config.yaml
encoder_arch: "conformer"
model: "encoder-decoder audio transcriber"
dataset: "read English sentences (LibriTTS-R)"
train_examples: 15625
n_mels: 64
hop_length: 160
input: "log_mel"
spec_augment: false
win_length: 512
tokenizer: "word"
vocab_size: 8027
encoder_norm: "layernorm"
encoder_activation: "gelu"
encoder_mlp_ratio: 4
encoder_head_dim: 64
encoder_fused_qkv: false
encoder_qk_norm: false
encoder_inner_norm: false
encoder_subsampling: 4
encoder_layers: 6
encoder_width: 320
encoder_positions: "relative_bias"
encoder_kernel_size: 15
fusion: "cross_attention"
decoder_width: 320
decoder_layers: 6
decoder_norm: "layernorm"
decoder_norm_position: "pre"
decoder_activation: "swiglu"
decoder_mlp_ratio: 4
decoder_head_dim: 32
decoder_fused_qkv: false
decoder_bias: "none"
decoder_qk_norm: false
decoder_parallel_block: false
decoder_inner_norm: false
decoder_positions: "rope"
decoder_cross_attention_every: 1
decoder_tie_embeddings: false
init: "xavier_uniform"
residual_init: "scaled_by_depth"
optimizer: "adamw"
learning_rate: 0.00083
beta1: 0.9
beta2: 0.999
eps: 1e-08
max_grad_norm: 1.0
gradient_noise: 0.1
max_steps: 7700
batch_size: 64
epochs: 31.5
lr_schedule: "wsd_sqrt"
decay_fraction: 0.2
final_lr_fraction: 0
warmup_steps: 1540
weight_decay: 0.2
Rows from block 2 of the audio encoder of a small encoder-decoder audio transcriber, named by matrix and row number. Rows with one number belong to one neuron. Each number is 500 + 40 x the weight over its row's rms, rounded and kept within 0 to 999. All counts start at 0. Numbers have three digits each.
After each neuron's rows are labels from the 100 clips, of 14976, where the neuron reaches its highest value: "loudest band" is the band of the loudest frequency at the time of the peak. Only what is clearly more common there than usual is listed. The data: read English sentences (LibriTTS-R). In brackets: how many of the 100.
# fc1: first MLP up (encoder.blocks.2.ff1.fc1.weight, 1280x320), inputs 107-213
# fc2: first MLP down (encoder.blocks.2.ff1.fc2.weight, 320x1280, transposed), outputs 107-213

fc1.185:486476477458503389518506494549469538461451484470518579413531596463510498603543461507516562506523466490421492479463519540552497457479531504532560480537469534453489408528500537420519507544481492436463457543456526417506521557513495444567493522465457433477421457457481549499524526532470503422495431512433403461561506426488552
fc2.185:542440457469488497485515498525545539424468562505525405516539485525613557452498474522547541447527437478483440530539573489503474515468564493500527531524578504494488494539468552535522533534509465481425503481540510482556577466469451448459477506482433518495523480525446514507527502424466510454521406513518468523579567452502522
loudest band: 1000 to 2000 Hz (49)

fc1.106:493532462468449579520449503522492447546563465502546446460458476492551478564478451506541511536506491510548507606569441461490489460529526482411479464500511530540488476479522532504565517458570508497489505453531504552516471504588454494477444482506548464516511501550512594511466514511434524475532489478494484494560481470546437
fc2.106:492482436528476485527369459442458456511556550517482548488462486440463514566504468483445572501518544530519564501453516491498562515522421474548502479490506435523473398457531396501497509532536500455524515463531459466497484595453504500501524455464502492521573500479424511439572501469527482454503568478463436461523534526527410
loudest band: 500 to 1000 Hz (31)

fc1.443:505495534560520474557449487462445475533499429451453493503503539455514487564541515472481514511491498521463510548443459441431488516512513500548498488549490476561525511535486537467506467505477450497469548479459520451478513450490567516511519473478487496447535514538552491467519587520562483538544551574528514457557447513534600
fc2.443:506497583526540529476502473432477495466573456523424553501465552500467438457540461526545545527523525492470485530500477509481503462478530456557540473512494555531489469496488519461479483590509505520407534534515506489472416508510516458558455533515493509504503444502695562553492553538432465559416452452484465509524454470539502
loudest band: 2000 to 4000 Hz (55)

fc1.360:514489489542506432547438487538521518448450507545445522544511418445479541596473482530598507458446530537498470498445450454460490485480495499505535529528447511556516583451445536461507419443485509494487469474496508501479518473555489465563522503442523525519640578510488562428463493504510509478444485508455452477601546465494527
fc2.360:634422505507500554506528471498446468555526545498530558512514517541508541568512528457482503458500460435490482555516553499468440448527488476501501487489459464473504539484577514538464513498501535489527492453531464544574534544402526473483513509486505474493511485470487521518470543476492566525518521505542516459565512422567485
loudest band: 500 to 1000 Hz (28)

fc1.418:499494478535471516555501461451463482502513464481514540515467502441498513573538473522481501514406513478497559492511470446444496500545538487535460500549465489584542497449450552443511482479532470453503522517537518487470554519494491532506453463481535484502551502531466537459529470474467483569564495523489502448512461511520529
fc2.418:501454506468519532509510476454530540535554457539455560582417553429513446523457498571537507462537558531457505501511498546496531509473529447523542503512482519540512467524485573423488546535572536511373542498535554506422465510480539439603447557512477485482499455513505502535502552535511439546441457478418542497555479479567445
loudest band: 2000 to 4000 Hz (70)

fc1.541:449476529480500513483510526458451460532509500457600505503490488482488482533500469491454550513441500534511505517476500503541487461462545523525531551570380511472453417489464548473523475530494453550491508504537508551427532528504463514510443449511476518472506503545480575518514449521512470501462501552463507453521549443552520
fc2.541:535453512476474545480526486471437504498519560490522533577492554462574426446548468516426494437547554534447459452577498502535435505514526456545557550494500452533524468528401567419541501536533486505408527573511515535442525467509556473557514487598482461525435480530493467592479478517484437540465458477465535479445500486525427
loudest band: 1000 to 2000 Hz (48); 500 to 1000 Hz (36)

fc1.15:519516529446537431493502475458528463516539433484566517540445445534559479602397544498479476515518437591487471587534527472512523492499541463523548501542554460558387472479495455518463471486502539578549541469507510479526432521506515478515475497469554492484518496570477455465482514552467521483475446465500557547465581437537443
fc2.15:513525525467452485537489397460497493558471513489527553527493521413509481509492506543481520535502545540436440489428518471460428510496477518481503510501504459557424528520483497537446560471468430617575539528537442455483463501471535503435564501534471536522543525479573468607434503518499530579470419526464495530492501516537501
loudest band: 500 to 1000 Hz (67)

fc1.691:529476512531485552541470493474487437512538591498567527487500503501468439575507480486457487509505489510518522477475527486538498449521559557523533468470519430458487498498400476507497518524498462449534514518511477486465459577497530507524479462537536513437535536588472532460463535433569447491543490489468501540508450393519538
fc2.691:521520397508538522529498493515475484482520527487424516519633456524525527434525468461574466436583530411502428450487479517477474572411532472490492513482499529488514567505470438507541519474487429559515466471445448545507573526451443508474541542577503451506417459452418506540509535486482516455496525513476482436465488573482528
loudest band: 2000 to 4000 Hz (34); 4000 to 8000 Hz (26)

fc1.401:500495454548518460570416520451431512508501442494540435520498489469479455540531479476505481578477505488541536509459512467474484536491556500551458489515481530540511490485455560479553450459581450497485510496553493492537586505488504572501493457452481456449542535539488483478481494510575473568552521520501497457508451492503491
fc2.401:495437478527516508517474497401544537468587511552466560398505523469524505501516418520579576501488501491440568557411531463456442448527510494479553527506530504472489496514470520369507454551532534533439526549553548436515457505493478503520473504462511477494493439516531586545497517549435415504460469460440483461525464486579554
loudest band: 2000 to 4000 Hz (56)

fc1.409:558465502454475495559516459488475544539510452511548480449498510419516550526415503431490525544572510563509479496492467503500503495570530464493451516456524509526555463494466502431569457490513481524498525554570426546432456491466514534545475472473510465562470529549441462456525499532514500499545467471439503527469474433493528
fc2.409:521508416468552488556469462504567557606481507525483543528493514490578476511487497467495543484564460546502572548446468442487495515465473480460523561478547455469457484516445481408542498494491547471550526478620485468437528462468471485488568508542424510474561417488457585478525532511494566449514412531427499460491462564508466
loudest band: 250 to 500 Hz (58)

fc1.388:498485482484478453528497508464509558486506545517515501566528525496512509501555390483516554481531502490443453568462555468465485542568518480538598488490445482498534446509454516472561469465562538495520519561463517478480459558498533490471447480474457477514591506552491482521531504503514470472599466486434530467498442435443445
fc2.388:478483463510466449464573553502519529487448490444512536527522519503515498516501495450547478513425514494499420465520523531530469576431461481497547461430457524501481416569484498506560515510517549488494518484495469544460459456403471423523507510510500554546516475498506385509455577535492488427497519541514561521516467495430522
loudest band: 1000 to 2000 Hz (30)

fc1.120:485528502526421434535508479501521542504464492484502464438522443447411592499466468519494475505543507499418506486481481436500560535556474518475520509499497428436528547471423555479525458488512514473582496559551529497476506511528494611544462433424530459467522479545520533489481519502525479448574501472532467474516456509514510
fc2.120:500494453547455436482483498513505546542450481546488456478514505522386523406461545483547455460497538488538547458542511516531468525519506509482468572468563516425520473417468525501485463449426488517497483433492474477563515460465532507528538477559492524466537509538519509422515510489475485543492562526518434480542515555481432
loudest band: 4000 to 8000 Hz (76)

fc1.28:522539442493489535504478535453485507523517499528524513539533474462481579548510516451549506553473521497479527568530462383539504496478527450514438527520516532604472477480528409505571473408509480561597496526556488506525453548451491536497510416465501473534499505528486537437492566526500413455513460496485533491533516436517517
fc2.28:493476510560548484579525479485454520497506460491578545480407573471488516566492493495472436483545487522529485487549537441478521455516481573453469541518481466483503543541539517479483533519469461510506560432514528481470513473597497479439526482473452567450587488539539450521511556534543453492505490512488511517485480524536451
loudest band: 500 to 1000 Hz (29)

fc1.565:476484499485518493488460476485410508531536489528481499448455478513484496579480458508463453508482487576550527528503531478470521537559579469544553455477502385541507514468445448486498521525515531453499570510461483504453504512469450461506492515553509491523524497572523480483483532470582505474545490532522541517504510458479540
fc2.565:518514546476510496514513512510537547487510452563510497534524467469500549533439476501537514477527500442452469530581492527500483498554470458514518536553449486526464516479496517429562524481486466488457485469511527507525471520539572472485529539539498518462471526540675523461510539468523468478527489499495483503553450482541476
loudest band: 250 to 500 Hz (43)

fc1.635:536451493492456515532490484453487549532493544503507532477519447472458492508456470468549505473515501464488473509496513539456490548570463501479544498477526496465528531499540424506553475535529480448559541571494515459528476549558565537446476493481549484378468523566492449537528534486483485456525523500528447541477400456525463
fc2.635:419486453511514481489458479466508556517454465523546491513520486542498506484553506525534488479463540470502491517474510458474457471487457432524551509505485468455512564501441418507543429536490408515548493478522540516502508501532514461474517495445553469487564476514506536538480425433488523516483507451506485506533511405494515
loudest band: 2000 to 4000 Hz (70)

fc1.233:524465421507507480485445462484475495480469464551485479507463457506599573483513511445491532541419516506541453513490513469451503468559463470482487486530453509485528449490528463501574530426527546488552460558538527541532458486461472506562474466380502486523559475516444539543542526433484488466474429478513506502485507455494498
fc2.233:531520494545509584487502504456545495505502531506501489504391502548477469415576501548515498543461508507487424475507453530504417507561466480481520475454506529557527485584483473547483438477483346518547523530486480449510477494470517525422534517500503529450544502464577580549456449538491567565473474491498528557471517505511486
loudest band: 2000 to 4000 Hz (46); 4000 to 8000 Hz (25)

fc1.282:490518479511554435516459553558454538442414437461548422480524511497522517506505417580504514504465479505526500507457505452540512501514560458491529513562464537477496452538486547574557509513458452495462515565554571469464532474513507522475485453437448521469560516510451531401485485433547510476516549482431525485591479434475550
fc2.282:504483506517447566461507456467423527475557513478475510474488496473432485474464459542547385460467539477499533544493496510494542529543484481511530561537572513426503554546519544537469597482509520515526553569521503528527531491541463509468489528527539547470441450452509536498573517453536466556522532516458401462538423404514555
loudest band: 2000 to 4000 Hz (42)

fc1.370:595567468473504450539474506515521475507465509619481450523568454501491520518446470431460536585528435542512435509485493463443491515560474485486525506562504479507450500449488506481529519490535424529559497517534467504547522550526472427478515509516474525473564481498483459557507471499500462528505491528509538490410477520492454
fc2.370:426545509491546568538501504471519505486528578480457451526444486524552538492570488556485493518427511534538454447513457530558466587487442525520547491559477539539550478430512522517532477440491471528515468492465532495500483481507444517509544498461579449610553510493473582515546536470509503530459460511500508541449479540554504
loudest band: 4000 to 8000 Hz (44)

fc1.584:474499460510511522538459364400464526512489469551543450481501476497477581535494458493564495496441526506512546526510546473476447529539517532449511522516475479474488555477517544525509456470560489523542584478503429470470551508481462469449516457497508472481481534533492501456487550520463487468513437511510517416551478484492478
fc2.584:510505474480527538488453445442485549527554457570542553467520530452534483513581487490538499457527522477576470499505485505482512468474558570548487534526458536493459504498411548432479536502508506523508542545498503474489485447456508379531500478507579502495429470506459544480468506545436407473432442505513492464494510494532515
loudest band: 2000 to 4000 Hz (36)

fc1.34:536458498583467430516478522509488493553492517479446460495496504480431449558461504482453485505543560505464521475448492485483506532574513555517552516487525477482569455511471522487629520452486514454532468510497452520438525504502500526523492500448508429459472483497463460492487527531539531472519559539451503454507489505540514
fc2.34:465512459555513505455516489516475483466450510505518446523484512552439560445473518555517483453432495473535527433472453509528466564481422467473490569445447532497507519474493526572457463468527496528525498439465446468474479503453507488460489435507501514454495479455483536505565504542497426499500589588593488465463460551523494
loudest band: 4000 to 8000 Hz (52)

fc1.331:497565508475492493548540509482559486476498467561506561521564484460549472535576507451514467450558520525494495542545473507483562554471582522553499433485488415479498433450465516489528507494497493504476481560506506534503502499477451494543518498465521444459536519476449435449505562496479500489444549433443497400557453486528410
fc2.331:551523467471571517471540489521525585513495417512567466507480464495542504511453521463424575489487441489433484445536473483534481443497400415475499467469546514440506546451473511478491451474523529437500528509536508473571501520435446480444489487493437459476484492523492548514497476509478514477455467458548502452486564479507513
loudest band: 500 to 1000 Hz (51)

fc1.632:472480536539504432528465544497548522504486593537601479435468477514458516571541538479512579496514518483550489494513535458461489457497599529545557520476441491494513483473479446470507502473555527509565525453529560516465434496535490515502487463478556551488527417583444530459457460491486506462473518547469604459553555478550509
fc2.632:548541554479474501463541457444468604482421516500458596514548434514490480513504461561539538484496544538448515501511552534488477531499488444416581507416437457487466446523528493541460507515529501525524535521500412497528497493447520472440535539477516514500471487474481532565519508490412453543474500544434483551516474565545476
loudest band: 500 to 1000 Hz (37)

fc1.279:532474478570423462528392509433497543479433508471543448475476502489554520523547442458451446514445460510556486568467512455437487516529452514428464465453530550517425483489492516486481500509523515519515557466482503455478451540514577550526459496533591459520483492512480477497470514558488488547518556584453469493501461482604501
fc2.279:487504449529573513439516448470453477520433476482458469534534586462444487478538491502542489548506466502500492549474505523454525442524561454594527446451567510500528463450495477533557530493448459545431508575415514571487493493489433447542517439433489526457465446527465471538446477439534471428517546480515530543529490434519520
loudest band: 4000 to 8000 Hz (42)

fc1.56:506496466528606523524443470496436532495529466477510462483438548511461534543505554516429488499541503540522468492539547522451470522522483488564581468538530465514486518492520531471528467443523519423535516474499483505479453473491511555493517479474567502509505486539396464477503471499529537404535447450455511533487461429512530
fc2.56:467454523480519452411518499459504466526590503510434472566502547475461508582586514544490496571480512539460493453439533511485454471475465454543553526399529477500473526572469429407540519512479510500527508538563477513494532489440494498509463455555512485579519495459568515483513513493418552553448522551567508548449523507552504
loudest band: 500 to 1000 Hz (38)

fc1.662:530513449507538538477523464566494486581501508452463532508517468439504600558471491443487497467457476568553530489513523468481498493514503517537458518516524447539414526482472538499520468465581449541528538541544491498467475507484508615502499460471548526424514506465469501423518418541471429433482499563545570502509466474563556
fc2.662:532514537495561514519434585547441516503535539454503567462571495484531468445436504525517469509502510515468509455492453488570475469597488515503518506508473503492558490498603484585531479485480505509500492511503448460442450540516498511485457485477478426506535544554484447483505550525537449496553468488569520491407482538559403
loudest band: 500 to 1000 Hz (32)

fc1.60:426506488496550419487490529523477482535535513427514491451463561405505608528491523505501519553546441503530507520510495480510572459563500500507538501458554490460515462464472475463512415491582470527636526476591448547422510522530539529458430485453549439482480467527514494445507469514531527469481464488521489506495479456559495
fc2.60:482525416519474553437519533472466510474488479556531424479486471468540464458507498499453475506526412504492485564500553467496411506437491535473584503514514501512480533487452524556429511514490475491562464573501481554469461465604575524615492440549529493520533481508424486544483474540501496422490430429497451555392575467481539
loudest band: 4000 to 8000 Hz (49)

fc1.79:524479457507471492522506479506482554450463466510502524469532520500455481577529529528471443463488531480534466525484468461540475538543580480547446480547478509505448406440422545493563497488492497517455538531516461512506611489503529509497468447443506449407459521546461493509467486457582490527592481543462449527505518438489512
fc2.79:549479497453457580544463502467440535522566553465492485522447573481580502534576492525447474539485512559431534471537510541516568492526437477517575482420497531451448468536496532537483517488591487515458541567543466546482470494446624474489502616523543502535427478524519432533451559533482529518511475512508474513394449479513540
loudest band: 1000 to 2000 Hz (42)

fc1.616:435491539525519477512497474461502529453478532505477492507536423509515520482551465494497526515494515498444518486490456520476464504523511511427569507553458523558509502481419563428572422498483525519433540518498520503450551446461486546516423537510491506558519463559499542446439447495514527485475515555417471431542571481459498
fc2.616:540513561489481545486530596514550549524478443501522488491441474479532435540451508546498476492426525513464463498526525490504472544492453473557548492496446488586456469545495534524476445557495472497490503489479409464427435501453539491508533553516455516544496534441505486563488525516451428537518470460511585568455526527478468
loudest band: 1000 to 2000 Hz (69)

fc1.194:499491513451499549502439477542452503468467514478462480574550508505541541499421502443487470477569513549490518428538480540522551426602496528493460523502481474481492462462487532427577476512480557514558508565537526560546509577481513537479435473500500500497449567551523509412514500488561462455482538476449491500538492492602547
fc2.194:526484487466470482530454513560483495478478549514463467473519517500492516481573480478551522477463516566582468499549438535493504473617501500394466523511508517491487465484520541455506521478526413507446484488593557475560477487567499466469502470478519560489528549479517489483490445499467454533465503534506518497508438492538530
loudest band: 250 to 500 Hz (56)

fc1.83:414527462488503501482463541581490479516453447498447495488475512467532517514493482473523487581569470502442557503459533410497490498484553499500458411512479482547533538508453479485550399487508465491493509490498441457446558552477509523511470404490506489460452540484452429564532502504457515443529566487514588440467459498491510
fc2.83:543470507470482528488443479509464517530491578466542491473559571563507507550458432531485504528424564492560494503475476507442537426534480529516488573492472551500402511519505507469482544523523499539504489536465544547550532467459504492460537541547499565474524445498476463573449524492480459565478495577462512488481517530526567
loudest band: 4000 to 8000 Hz (33)

fc1.289:509427515527480513590437516465435526492460549523513507495570483481488462517545490529510503486490584536475561518460458451552490536560513488494571505504502436504572473503424538517546528496492474489489481529509479483431565439493493545484499524472567419554445469543449553459553506516535434498558577568491545500529500490499496
fc2.289:522535480539523488512486502498518483542519436489461557483501595517478487447521458529576507510564531554516497467435493500527442549469512466484530481470445475483500513539522514557474438487521536488529485455414383490471468451463596568531561520512484496508473494453474502487477551489453522571451527513494496482483501565506484
loudest band: 2000 to 4000 Hz (43); 4000 to 8000 Hz (29)

fc1.173:563518492527480529525444480481438500472445557462554426403481488476508523488555474500478493562517509534454443529561525490501520494550553495468545521542429551497426463512451495556539481492495511470514513497479475464438499531534558511460425470547520524452489487576508432533459547466486469550463525527417505489501511504533458
fc2.173:543435470558503501437486550522500461550578557448487518561489540472475458550501433525444544537580509494461476521528470543506496438517467448548459505444568502556543451607499466497531440541473496478491503510440583506425520508535450547485444481478463527468465514488476511462558559554535486478561436464476499516485547505546573
loudest band: 4000 to 8000 Hz (45); 1000 to 2000 Hz (39)

fc1.579:496470486647545465465428489515441459492466561455428501487460495477469539551514463511416466510508601500506482465465516457438522496533477540443586482468433561525512499503476561565457516481523493425556545488503546458487482573517515490476479516528583527443505500524476446513439478411546477519473565479509503476493500491523555
fc2.579:475485519569473495482486515512438413534477458542468554479538515445484440457392475518567512482545561499513489501468542467510576511529495492407533533496527504495486500450522508509502540519502460482522552490444553474464459496539546488452489498600500507443402445531454491479576497518553479471510574514521432457509519518517514
loudest band: 4000 to 8000 Hz (59)

fc1.242:509496454501502481499486471461496532465482474546515498518504511461478478510484505459489416514563487603503503500500534488458543490515536515535487445524451555566426494412486505523509448462545489506533534540561489542482444489475520545514514487478462457480479488537426440451500527512517473480530459542522526484493493550445489
fc2.242:461506479502542493462561491539548448475416488472468478494530502451486545502484459546544444514540494461450479441582541559514456504537379498448514596491578524397514476528518531554501446521416498471480508549515458479463522482516482480432524484483497484545509518525571426518543498532522523496500488486533562537457575541443505
loudest band: 500 to 1000 Hz (33)

fc1.568:515538421445504518492498518466505521494450457545472453509495513495479568521449475439489503473507467487511497448547537430452480522531553563483457460472502489514509435433487493509491452498555557501480583534474453520524491583520508539572473404440579445523486470538531521482469475476565542414542459448489545518470549524484445
fc2.568:562532521472545452572452566586572549525487474555414503433558579471490575489482486509554535431499411523470508502559445517535494489553471481431507466465486473456454463546524423459442425484529495422473527513472507445516515495518511481559465505495484492472535444498491557489524530531479477493513471451509450524480511552446521
loudest band: 500 to 1000 Hz (50); 250 to 500 Hz (32)

fc1.644:489483436542477496518400458495423573420528511446521475484518488476458599511476457526457489511529538563509571528474541454453516465501473466475566468500490505451457531511499544557559500551502488464530538572548530505463509507519491539430457447400501472438468491510436473477471468465495443465535512523537499518525457463564556
fc2.644:466520456543508490465519453528451510486433409525514433536516482516448495413436475492542384470489542474488534525501532438464519540461410509493494544525547477512531532574486511503515508505488514496533502553528488518529519466532507519488583467531553534461510444466433487512549494459535530508518544508594478507477565422453476
loudest band: 2000 to 4000 Hz (30)

fc1.551:490445435515441468527515548459419472516473510530535523519490465501455518588507483453441517493530544453500499465450482502489566526525534541476488506472476450491525433489347493460550478535491571465563518473490543505491459517536515497516473525527529469517471455482440536448543491498509535488531529444467496472514494498453450
fc2.551:560414521473510498568455565539539464528466582529476472535572518484440514532458470510497495513471431406504495423502463557560445549503525519493482591395464512478525500540567520474468402456509522561455448489476542462487559506428544423471460531550464521458437455511434509504546527476533494544482525492518522541454525571551463
loudest band: 4000 to 8000 Hz (58)

fc1.166:501507421485449474581468443492508538489503539440466490512528483488493486646448541441518480515507506494549461514510456482468493497568511455598499512559468544495503456423421536459557480470517475537610495511490522555517514556514529537500475442461477460483543548539470475496437535538520453517532542480454498504530521479499532
fc2.166:517503508430541469530542502522466419459491534533530478488451519502555536544506517538428447527495503519464502513507535488478447449531418529443502525453472581453480512527473528513472510410557494478559547455512524512511539522534485497490496498587540520553501472478529416482456576480531497533471469553486548475479515514470496
loudest band: 500 to 1000 Hz (45)

fc1.757:551564425521446523523469544535447470444459527460563431382468480488520504502545467489468491483509504520457570570448431499491507503499523474529455471481454544484459494550426402528470523524535500469528493546443494474485449583509529501525431519476537442518457469577503530529525507497520542528507503489462457447515439524547466
fc2.757:465501441484500494424561493487445537510537488477528562529501524531465497488578526508494449503457526459495523474450529494491462488512475399601520444452470487480499462485544545571459540523461552460530471513522505552449465567474493466559547519452535563546530456554464432485477496496383543543458551494484497493490517467505468
loudest band: 250 to 500 Hz (57)

fc1.104:520496496511446500568481517501448518525478443573499532489446489470490568614482450431526518565528494549523559480479436507492448539500550498483507508503486414528499507444491466524469390459550462452523578475544516488515483492449511493525462463435484442439540489500518520480528534482530523545574500513541495483444455491541455
fc2.104:549478493515472526518544487478549488564546496527446571462456560464480473494516462493467516470507475518478465511412476580462498565508461444477501487465490532511483491544500565471488465572572546455471533516468522501458467456510528486523481544447456547419435468538463534478581556542497496547539446475506427399508434508517509
loudest band: 2000 to 4000 Hz (56)

fc1.266:532487495411487474527411508488473498508469479550549457436475482419497512493545471529512468547514473561509478544451498515462512505535505477491585471587480505592486490507535456584513578507474435536564543540539453455484488574440459539469501518478466434472530529537512505526412545462519525527539397551491440508505387491559507
fc2.266:480498474489480544493488541510499450478524464501468558545513479533539498514410498482435519518526502462414463428514497503484524447524407481492454528490469527430500521448504453454558511491406581501539493533413556532429492484532510411508516567470490454537425503566524469489495537564509551532458402516547489490513584496481463
loudest band: 2000 to 4000 Hz (31)

fc1.633:516480456508513473529426481488476498410457481428602517480558482493490451519545404456436528524485480547465563547460422410489500463526507500512452422467518544595427461492478488532491436524574498492507523480553483484469568546437523507517456495465464487469549466485491431434461531463528472477570483497486521440529450490510492
fc2.633:517509521505487533493530524528563542484487495512473494433483558476455483475520543488476488482476472492568590495535459584504489442475439443575494414470403513385474472515597484509453497553423530502431538514425445464502476499427536545606455484533493454456565502555549455466477493519475536532531563476537512528494496522543501
loudest band: 250 to 500 Hz (31)

fc1.645:475537569513494469543524448458527554525488551524494494509527513439392474485609514521496454524503442558523469542522502461613470526511519530478554582490480492455482465529482453449517443436551459496481533490500494446484476515474538508532477516444469498483535496564483440466475402549465550447521457485449538505507485492572469
fc2.645:559496524542524488513565488499444456534478455532525502560562468533472462537457511446496497492514502432433562535481501514479485538459509502509558473539479394568558509513476513461439507554491560491542539512475503514487492499509570426479490577496490521431509432504450472501582523559498491522462558505505507506484498448516457
loudest band: 500 to 1000 Hz (36)